config.toml
model = "encoder-decoder audio transcriber"
spec_augment = false
win_length = 400
encoder_norm = "layernorm"
encoder_norm_position = "pre"
encoder_fused_qkv = true
encoder_bias = "all"
encoder_experts_per_token = 1
decoder_head_dim = 64
momentum = 0.85
final_lr_fraction = 0
warmup_steps = 270
Rows from block 5 of the audio encoder of a small encoder-decoder audio transcriber, named by matrix and row number. Rows with one number within an expert belong to one neuron, the router's apart. Each number is 500 + 25 x the weight over its row's rms, rounded and kept within 0 to 999. All counts start at 0. Numbers have three digits each. After the name is the row's rms in percent of the matrix's.
Before each expert's rows are labels from the 100 clips, of 14976, where the router gives the expert most weight on average: "top examples" is what is common among them; "loudest" is the band of the loudest frequency at the time of the peak. Only what is clearly more common there than usual is listed. The data: read English sentences (LibriTTS-R).
# router: router (encoder.blocks.5.mlp.router.weight, 16x192, trained with AdamW), inputs 64-127
# up: expert up (encoder.blocks.5.mlp.up, 16x96x192), inputs 64-127
# down: expert down (encoder.blocks.5.mlp.down, 16x192x96, transposed), outputs 64-127

# expert 10
top examples: voice: female
loudest: 1000 to 2000 Hz
router.10 100:458533520488472470471499480516481515502509493472471493479542472497511519535508543496485526507514484492493516531486492504474482498522515528439471505488483511495502504460527525519499498494565489
up.12 099:498495490459558495538482446496556495508472497465482506496509464495527525508509489502490541522513506458511492531487481499529475539487514482507502500472509495506499489514507498541508516508478498
down.12 102:481496509501526461501486531512493509536526511527531498488509503501484491492455456502518498482526516515477460472507531506543484497475500418491512489503534483474476465539512486524467525511511519
up.13 096:483501465498489487487510521525462510492514489485515491534502473505516490456553523477521546497435491539495523487503465474452506540527477477487490471506472457512521509488520472474533511513532499
down.13 098:470536517514519522507431508516519491473470480483492456476498477473511487531494509546527526501522499496511515524528510504511542483510469551480453461521521504516499530548483515541494466502491528
up.14 095:489482537504530511497498521509492520507535509540519480471499495515476468502524467517497466486495485536522509488493494511446555504524497526479474510475498555506499510502500471483506491513458499
down.14 096:538516511533433483521531500528500470540497525441488521510521521462507505534467507513498503498464481470506551502489438518507497543515499480492501477457508534474477498440508490501490489460509507
up.15 097:495500498458479517482513511448517522465550498502533525508586470481504442504532473502528542499504484508477485522510470473492467490474481528539524543507489495503494501496491505497494502479500485
down.15 097:443504498500485482484519503506487504497446468489511534511486501465512513542470490487508502507496542497461557551501529512521486470495508474485493477444504483519483474518537512498535474520466529
up.16 106:502507488504483494466502481542502513506503504558512555462508501505518531439527513498490489495475500505529462472494528500470515491481538531464548533459475478497517492497495492501497487472485521
down.16 101:474493512491520522534486498511450530485486528504500482538542478530476517500556491482498468483482503513458498538470457499520494525495523485521505523495533515492501464463472506485493495478524549
up.17 092:522507514508558536521541469517484456479514471522506480491530480471481507459500474506510509512505562503545532514476498477440515480464510464481504533485493497506526507510526492502490490468516462
down.17 088:427498530473468507518517490479473530554477529480490500466485468482500497546483477507518522527474455491473509522455503484512529478483480472536489470516502478478506452504439490507538513508494531
up.18 096:497515522470499499503504500492449497509456507521481486514537536501483464483478478485494485559522471566507491517478497529513461503464494487472535478505527500514528492495482493497496501518530532
down.18 098:500498471520467525465512529513515500522506462509484527468463475474520495522509551522498548466570485463464499508495513521530503483524478453482485496564459484443494511473492482514460536485492485
up.19 110:527503492462530548482496514483490521515473496516503512514457485470536480487528573476485533494491507466462500478525503495536502499474520491481471520513496509480451484504469478515505499500476521
down.19 107:482524529528545508459466469495530498504510475446531470504501492533471490516502503458530532522488511521465478508513515501522486490459517451513441470492530500519482459517459506446466504454519527
up.20 088:497506463499508513519514477510526496482553531506506479519505499522481510445457501456504473523506521507505494506517526477527487497500486494529471489522551483473480512504545510497485496499514479
down.20 090:555529519483493484502545516501495539520467514518531523501534504533533506538494529522497515479512506509510546488438473466479479500505493535505490527504504500497498514510469469475480455474470488
up.21 125:526515487524512507436471471498473465527475472523468499482535552498468552482518534487500448498479539513505488483543503525511492473470512463485539529474507522513518489477480490486498513490511528
down.21 124:480504456469514531548484507508537537447519468491519537471481475497517489529489488530503518510516489512485512509488515509522459490528525495493535520583492484482454459515483528503510505483511518
up.22 102:501468532507495470495538473493512512527503512513478500516494480479518471480492498511475479529540485532496526463482510455491537487511468461525512480514493501489522501513531457499503510487520458
down.22 098:486525495514463538519472549509505505521466502480478477496521504511466480549519508505505472484436476492495507495531532517525545518537511519509515507514506515483516521526504526501500501492497511
up.23 084:464474495415492518520538511511534492489502475491577496498537527493534482507534521472518543508475478502546460519507515472497488520465496487494451461530514495500493490494542470478501498554490472
down.23 090:493499504528473492477489455490507488540506480514479492503486477480487454494544542532489496482485510486485526508518487461485503499521495433479535499532470503537463504496493506555509549531504494
up.24 089:492531514483494477531517468526472525524544519518548443492564463546495556477521478438492503484489513491484489493502533518461513512529472489497533476454506527526493487500512507480498512518481544
down.24 095:481487504497496482464487532487486450492487492494514513477467485488484530531474536565524519507510471528473528531522455451514520467467524504492493501496524502497486510545492485474520437440523480
up.25 107:533473426529532484504489498512501490457498539505506518496512505528488479468523522474479487492488523497551503522472492487516529499514511488538490485515508491506531511496478497501505473539482478
down.25 105:459483508495502496503478491500544518515485498473499484531528531500498461500493476511491528512497463479463503428503483480461535478453491487498516543542534483529504495537512489556514509516516510

# expert 9
top examples: voice: female; the word "you"
loudest: 250 to 500 Hz
router.9 101:511503504466491515493470483495506461510526499515499531511530516516494556483478524514483479513450537518473501518516543520510536485514504495493486498479496470497507527486522530478516487484513437
up.0 102:531483508542496502473537507505477510507524474496478513474516521436486480556527471523535490478449510492497520469480496493536536537506476476515486456497503508506472483501516482510507513496475492
down.0 100:497508514495526519523470475485496506536505495496487504550462520502519477499479522486504521508517493481495466519482477469498505487510522523478479512505474460504524489560503509479499489485546475
up.1 125:479501494504495472480508531477511516516496534471541450477463528547478476516517493524460483557505504512499458517494530478508553531451522514536466495493516450484494506501502519475491498513515499
down.1 117:483523493450500524463482526509479521528500498475482493537489488469456494517529475491542488494496505505505507474473469515504517515520474479511472486491553539474461514500502493498490512490444561
up.2 082:509536521501517503471501501495502474470508506485500505491523481535495496519491481511502504480533500491462488466447490485519532530532483516501493504507485518502496487493453495480490499508486524
down.2 088:525490490459515508500471515526510500539503479461518524458468533510481515534519533455468477508523462447485495494471490532478485460458492455479477496510498546512527458494484495511512514484491472
up.3 101:494457512454497493500507483514447509538502523540506521529473505508532462473533472527464494446540525516498548505486491501483526509501497533500523506486531467461538504496460474474483511450479503
down.3 095:497482518545491475477511518450497494521542502516501485493537481499500484486513517514506470508515476520485435451499514511486511485539482513462512521462488464466510474478564533577508475477518492
up.4 105:516470499480524537446491478470485474536531554459512537480527575512475477480550506496509529519510505513483505499513474477518529492567493526498474480511466532496506501494504481513512499501481503
down.4 104:447481503460478477589521515495522485544500487518510484462507441480521491537470469498505428483531460495491510519494500480516557488494510482467499509493485507496479521528482507523499488499473485
up.5 095:528518518448488547497502469456498498526505525453504533522490501504493488474460481519457491522488480496510517545512501495549500482514507511517501480516501482501504490501477511487501483427502487
down.5 095:434466533500499472529506511549527471495513470505503488483519493480521500511508498514485430473496453491509482478505540486524506499463517482498496473523512539464484478505486512520488504480484504
up.6 100:489503458497505499490531516486490444481456507493503518479523519534483516479518489478520508506469479452495484523494481478506535493571479474516494504549529518519516497493491499517507496471523480
down.6 100:524483543486512510486468557473515524511493530461520532478493468484501482519543498524507505517514490513495465516486508532504527458469482519496527484522485494474445524510508460499510545518489497
up.7 100:506498522456491479469483416452482533490520483470544503483478526484566529523536456518529505499486519469481493481495478505516512517498511509494483481504513480480504507495472489493500493531497520
down.7 099:467492496509471533551501547523478473549509509492552537507504453497498508493511527485500524481504547434470524501480475472514452465512461505478508540460506436456469485511533522521503542503514492
up.8 094:466524502486504583479517480502462505499515501494480495526498537539478487473498480531516503508502473491496503503498452544521490496513541446510556461498506539483517484512536519515511521493484540
down.8 101:518523498481543476497456476471506486507501556481484504497476444452504519531488503491481460517503489488530452553481515476524493510501507525465453511520489505529500495497498503479528496507512518
up.9 084:526497502467523520507468517493512471471563541458500461501504537511537502487513498540510499494544474475513532492538488476485468502517527519463471502484468503486514499503502518498502478489500506
down.9 087:502494506475476517496513531500490513489507478536515491538538452473471505477444493483481521494507453466479521484524458499514498538489477508491492513480507450535520505517487531494485465513490498
up.10 104:483490502493517521434530472521465504482464472528492512518451459499491536532513484495512493503536524529534502496525506467462507525487494530489499524494478519509492498506510521511487498498477496
down.10 096:500481491547502499492522485462486500500523505486490491505543523503515473484463473541478525516509515497462506485542486498468499474464527512469462456485501525474549503473506478457552492504515521
up.11 135:505534524509487488528527435479476511483474497490509484509484500484497473487512519550480514442499503527503556497457500457490476470494529489507507489517478511505496505493512524510503505507478503
down.11 131:501493501480513507535508542488517459469507507476501451498481446495459534528522534508485455459494488517454498542487484470548521532532472465539494508470480512489496517523488473527509505508512521
up.12 097:554448498447538456534497486492536555475497532498496449489534517486511469522499458519454498486445498499524520500492511488494489452493506503512519531526481492504509501505489453501500492553489494
down.12 098:498522506482504529490489583515473512509492437436530517515508486510537522466487516507507519494517529482531518479511510527512496527445450492499463518474510504533515554457485518508519495497454473
up.13 113:469452536477548537467479463510514461499504464451542475493498457526512498468450521480509471521496499506517520480564488518521499546476512522484500518483536521490516489510498495490489502537496502
down.13 115:516520486516521477481496542510455538504452482456479518511465486487473485507516487485517545523491515450485487511494500486535472497530485487529461469532488513490505475522519507508496506503471509

# expert 8
top examples: voice: male
loudest: 250 to 500 Hz
router.8 122:501495501514533509471495561477510497525529502471484477527475478525542470516470485449524505494480472484533481438504531544512481505474485523480523477516501518465538472473491455514521460460468492
up.0 100:484501471498485512497525512482529497496497514473475446534487539516467482519502473538458523499487497505496488522468469458506489490498549501498515485464477536498511486490487508485500492482494557
down.0 101:511496503513478494495505496496500501524461502511490505487475539520494464516541521531447509526476490520518520515486555536525508464495495503486484440518477498496455484512476517517478478469497516
up.1 088:527474471491559527469512521438490508540486534537531487534540487480472522462480481499504507540477455520524475539506503450518526467505470451512478494524466495523505502503494518499503487471519503
down.1 087:496518513523515476496509497470491478491504543548508540461497521493481460477506505517529487493544540497523475445508472513503484486535499520508498533503561506507520476527493493537503520550528535
up.2 097:539527505510498543534530496568504508466513498487546537493501524530531477481516470489518494484473485496506551489473536417493494517535469503505484476474471500547543486474490508511503494516469517
down.2 104:489504439521499486474492507495508522506508535522519459453529484518472498490509527507500463546476494496480486533499517552515516497478516509529473510524508518520525500461498522523483461532451521
up.3 118:460469485570496469511475450496552489481471482534551478498552506528512510481499475538513522501498498502497546482510487512505484511481460540519478458477456542514486503507501524494492512495532490
down.3 109:511511447463501526491509441517520454459485477506473520510512500466476462504475536511493535507480536490509477498503541503543524483452474514497548468487512536551497501504490461500502526487510476
up.4 091:497541505475505543479512522547495469488504531479574482476563489481548482470489484473489476504478481500503494488488507498471488492519506483519494514503468503502514497502507487507502503490506513
down.4 088:508507471518516488532551520493496497527481457530496473492492524489479498511489505471486506505461533501506497483467470507520516526485550544456490512518491453482542494457500485478517475549531476
up.5 113:481561461495515495501475574508479485536463474530537497486488499472513478553525473465506518469492506462534528508510494507470481480520491519471519480479529517515490487512513493487498512493513543
down.5 106:494464533534466515493512482514477489520507497513518518517529492512471496465458521506510526495496514477477477487519499479485454489472477539465471460475510466527506490476566515467503494482489475
up.6 100:558511485511508495462497488487472468517515520478485552467480471522500529487517538504523506502479488513555469452498514498485460541470508439470470523536519494504526510507518498495508515487461499
down.6 108:442480478488468523516530490503528530527527505488531474503532491510496464516463470494528482531496496496508523523473475520485475456508495490533501501513511516499484506468500481515491468513547491
up.7 096:511515525497474489499491504505538468464463533485469465511516475492513476524491524505510492498526494503561517472466457464499496436499473538554492462513524496524483501501481512532515506516550515
down.7 092:482541493479511482502475516511493497472492512511521517544476538482537488535453537502528529503499514507510497493496500539497497484484474487490469519486486500492528514537547449520508477490522459
up.8 089:520466501523500544515510475507502510506497485500488505474495500533528541442537495525511519535517476521491512477500516480518544492497468490507547509523466460509525510490489475459501477484494482
down.8 087:555527484479535511459513556490485513459533508471496487531524480488478519541517468500497489508505520539474494522545504488489509484495480506513525516525509503491512521477482558489478510489522480
up.9 094:469524503497546537541457496480491525549547521512462493529452493461513490515501507511507502506479520573496521495465433541529530437514487472514516490489498533484487489509485480475497506482489514
down.9 096:516506493502494499468507537496534498533480469462479519495526530483525519479558526512502462513490528477464487484479519512492506561496486497518480522455509484550500503512479450495506488460533505
up.10 105:541559449493525472454518507476449512496504508470528505480513511505561487460473483474545509499476518467507548472512552537498497496484484536493493474532489447493527524491452494501510486494517505
down.10 104:447485505511478488532488488500529488501509486523516470514501496510485465517492475515528493549504472524500451491516442472470505550495526496483539497490523503543479518497515475469485524516497483
up.11 118:479509494462564505522503470454486535537471455495489525505469485491515454473490472471535477509508491522501469531468502483505460491558496527544490493499509493518490500495486545501510522506502509
down.11 118:485516515502483538568512564491477484497517497548515507529502535519493444479497455483474494494510486498504478463519444503501511516443548460493522552458552501522516415502477480524512503458507496
up.12 098:457461502500492521504492477539530504497491497439484451518464529502492515533524499475512515543508522468499531490504517465493518535461497537533530507498497550520479516503522502509498494507529502
down.12 102:520512478502526465480557467503456454499514511520512510466529517475523544498500530451507514464540477480511493507487509521534554517495484462501507517519505476476544535517478477488507533526488525
up.13 084:495499487490491482492498530501490472511458516495461461455466540505460513527517558494482495518544490468476514533481472556494518518540524533528496507465486499497489514505471498504499494487547482
down.13 093:518506508462528515476487474488518492490481530451524496525510518518528514512534510489501502459468489524511485505470508442532493522481530464528493476486518480503506529508497507435498520484470511