config.yaml
train_examples: 15625
win_length: 400
encoder_head_dim: 64
encoder_parallel_block: false
encoder_inner_norm: false
encoder_subsampling: 4
encoder_layers: 14
decoder_layers: 6
decoder_inner_norm: false
decoder_tie_embeddings: false
optimizer: "muon"
nesterov: false
adamw_weight_decay_other_params: 0.01
Rows from block 11 of the audio encoder of a small encoder-decoder audio transcriber, named by matrix and row number. Rows with one number within an expert belong to one neuron, the router's apart. Each number is 128 + 32 x the weight over its row's rms, rounded and kept within 0 to 255. All counts start at 0. Numbers have three digits each. After the name is the row's rms in percent of the matrix's.
Before each expert's rows are labels from the 100 clips, of 14976, where the router gives the expert most weight on average: "top examples" is what is common among them. Only what is clearly more common there than usual is listed. The data: read English sentences (LibriTTS-R).
# router: router (encoder.blocks.11.mlp.router.weight, 16x192, trained with AdamW), inputs 0-95
# up: expert up (encoder.blocks.11.mlp.up, 16x96x192), inputs 0-95
# down: expert down (encoder.blocks.11.mlp.down, 16x192x96, transposed), outputs 0-95

# expert 13
top examples: the word "for"
router.13 083:146141142156076162116111141155135116148081056107168143119116127112117131162124125125116078161162080135137106072135164145092090101068138069076146084160120149078078103065147134162166121129225121114140130158099130058112168165107111097157124137100111093170161118097111168116177094151098090115
up.0 101:182143160106065042080154125143141137103101055104130073135116173204134101160123144112188160097136137147120126107100119137187095137104123096116101137210097162127198110119172162100109140166115116094111073177126145154135122067120136121164122128154124111146125131073146155148193119133182110161
down.0 101:088106185120157114060138109123108142152082089144173151078069124128173039106169124079122112105124133133169120053100153090067110117158135099107149124027125116075180135160183103118122156121088085108116139164156137098140129141147164143077124093160155140063093185113115167123161139104158136131
up.1 096:124101129098179159155129125183126103170118154142090155135139096124122170096155104114070140162099191143144102146149187135128089143090103198140135043115093111076079173103091133113138178096160112119138111083186177177142135148075114130169094192173117169159118139153118096101087119124117135166
down.1 103:120115174125142118121070163088128101087119158089165197140145108080169158102096136192108150152191132073150169145152154136122174131188171154140167161162159105125177110104158117145114064116084160102117133078129110076113135162106143126089091110082154111144125178098150135089102122152121136122
up.2 097:074098094058157118114100119130133142194163106158133103171178145116116092122094127134132147085125116120134151149091090129103137127120176070129142212092136097160154100070154087049144138141192146140059108189146127101151128115145130138103120137103094163147110091100149083167067133126148146108
down.2 093:123152097123141111124136191134106139095074198079126134072149126158093158152123105164088071102075098176176136113122071099139143075139109152124118084188143117170119118157106213145092165116173117144101163118122122168187172113114130119079056109099160106150118188125077121150169063148096103097
up.3 091:113142100139150182137114068158101098087131148140133129114170126081143174113125112141120186149137139140136095134173158128107103145174145113094152124156136141147144131172191127102181071138118104128106131150116079135121068093128081105187191085090108089212185121123135107130219140096147143067
down.3 094:129077127127149165090144070122162126157140187060165103105131172125143138130172127138093105079127083125135077112116146132110105156121115071201123120048081162097061158118064127200122139108156100152158157144135154127113176085108191128131129150163122123148134182124129130187086146152199074202
up.4 101:137162130145165077096099129132189173134158135060108118116215128179137128122096124119106190127127170133093111138142109160194167110180082063084125127141159086085062100163115090166132120111140173170138187098100038121143161158163094127123125121178126146137154153110065156123170095204143108081
down.4 107:057129130104168124118124156143160115156150138124130062145118102099129119079093132114153127099118123158160072142083147101122148202133133135138162168075176144080117152132116139097158155144069192144174116102149134135121113194133178100063148134132099184089162114171111116149117100158147055103
up.5 103:105146123116103119065128129165195072018145085139145150106140119081121131105126123145132117116129089141147117110101179087119076136175099156102109127129106165140155160176112136196131091169130086148148105126111091065179073061139082163132216127133127149149080105129208139140216162133169179090
down.5 097:157084075132069085082111116152207200151058118098173146126054119126159148145176088113163109148116097129083103128083137140154085146134162129105091180159132095142103183109110101139111169146172132077158159133119141102125133129144210091150127034108069166110123119118152159090162132113136100097
up.6 098:128111148131144071138117057129125202195186140132065134172155167079151176135199128135124144108121168116089129092172102120096099124147123147108136168104106155144199142118160101145137095108079131106120053112118035109057114087129100077114148193187157117128093154120123147118068143117133118103
down.6 096:108121072108141147156157087092155131170127070086133170090173113136116178191108109099080119107123103112112146073145126090097151098114117070120128098140093135105129153061138146057121064178181162103126216184139166145182048167112056104112098115106153154163111124176144132109156148134088130102

# expert 15
top examples: the word "and"
router.15 107:090119146107108159119119118141169155103145172076111166101132108179124135094145060143130091160140182083105109104151181142126162123205084172123164148093097127131088091124124119145193143113122115154100099079147131144128118199150161146058083122143150138098154190086156120148115101095125157142
up.0 097:111109135120181169135126170121115150130104170116109093061081143136137168148069123103087099183148097183137090138157089136100142162052127093153104148156070174110067105136084056129123130152086130163163100114096172134122169128121115159117047133154126083085092074141142163169064117145165118118
down.0 098:126117164132119134136132140180124080117145153108090116104195154121163138137145187126192176169131123173091139150102097136126105140159142086140106153086152094170130099127141082157194126064134158122138193075127104100173110134118067119087068130069145111102111172124132096113169094209130157135
up.1 094:127153090100122107133173104124097068150118176163051078122100152123129150132126117124134165124140124157161141117135121128193167158161098078109088125143103162120128147149146137073151141097132123197117106118182100130173155081142055149115152193056155105110096184088101085083081138175120069135
down.1 097:146109155138115140087084125138161108058102167149110121104154149194176124125084112096149170136128145169083093161073131134080145079141099169126093183167090106101178072170099103164189036111149093165150083097123114109120124174160116148146098112136110157123133163100093106145095135106169138137
up.2 100:099118122119156223153172155144088095149081098128148116118114140088122122096157118122136167149122077176098136183091141096137119093168142117124152093149066143146127141158159148114064121156113130145138118075126132103146223058155146140114153155150138164129132124165087107103103092095114165138
down.2 102:128128121130118145118103084116158101120177161128083147159146129100123120152112157167139131193060165166150070138138155171123120148087145132192113103058123135118077098129166146127122131136186123171141164094096060123151123116143120152057175126127100162160143178144097073074157154096068139134
up.3 084:142124133145143174000115152139179059112123123099126088151090114123139098112142083101105150139139129114120079148109132103118131144066142130080105155107116153106108173111123123144116094080128107088164176095139165152143046120119145111158255098154159122083079098169173162123130124167114163158
down.3 083:123135147104095123153130153153091135075113099124140125122115082088080125069133135103126058089088131105169161102128178104103160149176109087157149084116107140166205102128127145136108109113161090151102133192150137146156160117049139118076072104095130115122194113144156121089138114114123107117
up.4 089:095129181117129096101092111092150149143113173152129102123135182070139178153126117108139108154137060099150106146039176119110147100124134086119104158078118149161161109107126100108189152059112073119153157161160090097122130144103088085137179137092118066213122222085171113130127130133106142169
down.4 088:153163118124148166125141137128067151132072114172131089096150147112108074186117156120088089136123121167129080139124117100192167072102156136149177142119070082104167088128118092070075165123138138139075096117120127138123232087130133148212097085232121124106104118211164107131130136141146130067
up.5 101:148150156144107127124143078116127121176034170085080106126119121229121112110104100128148116122112121142126115152149195115195150118145159103127085140146115160097140102103137145126109086162086058186116144144154169093120094019128129138138141209156117095123185157190116114103119099140118088104
down.5 105:129106063150137113120111163137112129081172114137167153145156155116124154189173128054090102091125169185149139114161134106179102070175144180126166123160147079156077082129120096171106175090178128160110106127127072136163161141183088149081122116122136127073134205066169138104072160157119168150
up.6 102:146094150112136113177154073118150182127058165192068122138133181137133132117101135130135182139111104141101051087144152097195156084129141140094121090147117095081128126115133129105174167097112198157099093119147108154096101198109121147154131176151117094153117130114110165064101087141102060110
down.6 098:155129116137153107105097134124136108112134110149101108128188110150117130142099085122137123173130098119146108140179086159125156133103079123133139185138117119121076109163135155126142172143190117183118073098157117174200143150086120091097029134077165132146147142182084153194108121102141145152

# expert 6
top examples: the word "you"
router.6 122:126186134124143161160148152115142134126163159168150113110105143134151086086109118154161160071140157149066122148094106118141143168203136107086096105098102092087139139170160131122113196109170154119084179135075107244079157112176110113135170160142123079144057111138097157161070173115125102113
up.0 090:098128160103117115079136071147133147184130109141153098176154132097148163072133123117132179125107059151156158085112137091146137088141203147116095140140146117106065129125103145128165169123109195135152130059124164076152125127153149122173119179190114116142142114121111162140097146120156133115
down.0 092:186155145108118176167129107123166119139092085085139162104100131134109193144133064147151120119127145119112133103171174103104143143149092117090102097125177117169082209133139149091114117165105108141076107104176165198131073143095112109136137132143104098133064074202105121145131153099154080105
up.1 109:104127120133148122088091104176130136180131201172186128084166145093133132202143128110115161176139111135090131127116102124192123161111090130141112123181155080177108157146114097088101146098199086130096158110144103169142187136152119131124146126113087129145164114093084111108137128067181138147
down.1 110:092164107139088077080086134061160141094141151138132115065062099112157140146154164112140097165132107100144131083117155120099157079159163128166085187122108163105108121149145155114153110132108119117110058147152155097160133121117111101128083088086097078082163134072145169127136141184123161173
up.2 109:110140108141119111129064145153110138081075090142130107219136120088122148114122125130165156110122134133159169098136100125165195148154139137189115110149157101125156108129140104075085127121168134118108155107141092123136183121100111140206162088125140138140156164228145088085107199150113129146
down.2 106:109228050137085076178108121106161070092142113177099100140096166145150111152152099128156104160144078172098099111103107110084125121140217133115119092115141056113176111080153123104145146139168120125169117183156115074152150124103190060153111079138103110120058095166128122161132133111143176166
up.3 102:162123126125079114154176116200185160074178135106095141109117126079139137189114103116133122126148098201131122076121103152132138090045097092144134081072106114134150052125108159109160172142095109131103126116157169106125149162058115175116086109095113133116159101248166201174118135171132138131
down.3 101:102112161123128151151110014085104139123111120139125050145167174140151113143130125139185213191067145121140167150172097143160168163142077124131182119140107139096121164076175134153103161058153134090078101108154158095106141161131099154101170161137170139116091107085146154150131150095085135142
up.4 100:148090099143097173173097143121136192139140049126132080111092183100136168101118112100123085108126141086113166117114169179084106128063097117140180105081063167183112148131121103204132141148081179100163151197125179136158152078104100140163137106135071108180152131106156174126173172184071087151
down.4 099:125170116113096075100140136089110041212142203079076147113085178162143134132122164110061116114105079122127141158147145175134115143120149130181135118136094139086156118056136107153177150132089157150126107091147160216084166137106129153150112144118139126112101186124131141094099069146074178144
up.5 093:084159114130135101175115173086109185060144129156163141130185151153152148148123106134086121140143106096137133148112113160096126096100122120117127060086124119121071168146145136128138200088112117103109114090121190106160097149149153144103188159160087109176114175122159191159142135112061145147
down.5 096:128064128105136152119198086143156161141143142158123143184154171160076073192107150138110164104119152114107148086118132152157109168132160106120135127171111091108195113134100122089122125090082081112089143101123140114112152126169125072152145135104050127101136107174104172105147072177140135051
up.6 110:146104051118114191158116092157189110171057096111113115130105116065140134128095152133147092138137099150153119122137105140131109146155149159125136158155197111125192148100129140106156131107136123156128186135153024156127139099131115069120150120236127081129128124136212082093153125099095100068
down.6 106:162209157113146128099147106140127144076170126203176151150111131130113123116111146112183223109121071113095130123093143161121137130131128101121129136117077073086081136110113164115166182091113102069110103120102171164101087151113133108084076112189096112138083144175101112175152144113095136131

# expert 3
top examples: the word "that"
router.3 099:095075118112213088162093081140124116046156152122084141152202114146176153143136152141185186174153120135167206174124122130114081124079154142178112083097124136132075129060179162114133163181075126182074161136103143089132112092129101151101167125130106136091152139137147121128122172071066182149
up.0 105:101171147159135157098141087120103138136143200181070099119147136087134158163119129135109150177147122151132181116127101133093180132144149183139131077130130129109076144147113090148167119058135065152115093138127189135105113132102093125098122187136055093120088123171138205192127130173172069100
down.0 111:121122164148180140066127154117158105109121155160128092115150122145090196137126144138156183104119127213127142134100124201172085150135153132091123088124169145210114158148124084191113190131130068124090105173074081143131107171127053108160175155135153120106135097100111168109133153144128107124
up.1 112:099124133172112067168099122147111118195081088131134107174091149086132145128106134146131113127136103141089112174177121086203163170130144087096125183127152095142120136083130115124152100163200111113122109145139090137154117078157111108102166113136137096220103115110099116065156118119177132088
down.1 105:088114081128123104103143162096087128095133105071171156121108151110160173122099110147153132149081100094064145157101110124132162118166103139078096139109107121143128141165196127138116088151174105110186142141190065122146114123081086110087069183154114174160175193102150097075114127150080146084
up.2 105:085134108132151173153090130094170145114038148131174103132116133170134141116138132127140152134145114103175139086114101114069127149108137125081096125191118173093191108141130147120153100074103136108111178072117116084103121090138138092119154056166151136092129112141130092130184100165136119144
down.2 104:178156132101125145131234129136126137159153168131120113113074134083104162107113142140129153108118202135121130176060179130114103097128075130127187107147108133165054123177113171122064145120092158172076168108128168147160092163105154137097151143174095137108087139114181096136127203094081085126
up.3 105:109092134116197186088103070123142189129199057132065189170104113157109091141172138154154153105128100110121203151144111153150174132133118044135161199171161125116153109182099124136154118097136130125114115166123107082099137140154144117122084091060128083165144127063148073093114089151146209089
down.3 098:174090135127142130156165142095155112133166151089095095119099126188164136126110124113092138124104149084176084124136135182114095112118116108120144131044164155132092086109143078093101187092130116118106179132080145168098128100151167113178134077181108125122150117187110103143137120126106055145
up.4 112:114109110109164131088196145078200139115153126082129248146126161183123092120136102124125104109115159134103151134137170067145166187160121187164136111073095105115094052131121163136109115139130119145108073070140157113107170154208182128065099091154146132159077027125128117162168124119074145139
down.4 105:174165132129159082195112096128138155138148141074131156144160095137185134112100168151069178147113118133100105086144151096116125179135112142166058109111103124150095142118154132103141115079118165111216100156162201111128089181124102118224186073114163178128090129145139121153113132192104085090
up.5 088:144127039190130089156155096170097084148111098126148072113132129149112140146087124118139136115086131188130166151106078137135079114124138131133106072185149178131134088124048158152144154134091163196149117123149137102120119089150138166144127180170139071168107189129124119156180123113156117104
down.5 088:106130124104096170136158174124141056068119165125100137127126175099113180127141148119108090148116136110172176134065089125119118108147154128167150166083143158103122141161123132129169124076086129139085130033084114084143046138144166155090152135124117154059187166132101117150069118138122135126
up.6 082:093110134106140160135139164142090090156114139148088027078050127120135126158178141122151100132139113131125127097154074075101116098088164129150138112170120142176173104200133052080131103072146137119136139130051153155130077190156102152185116089103182153141128107059102158168102177131130101138
down.6 082:148114092085137124123140130118107121103114143058152123156164152087088178056088164152147168130091147132136187141097130113189098113131089120107126092153207141160112128114108131146181164172109095126095162164090163119124116167112138100118111049175160097162142105209127145113149122113136099123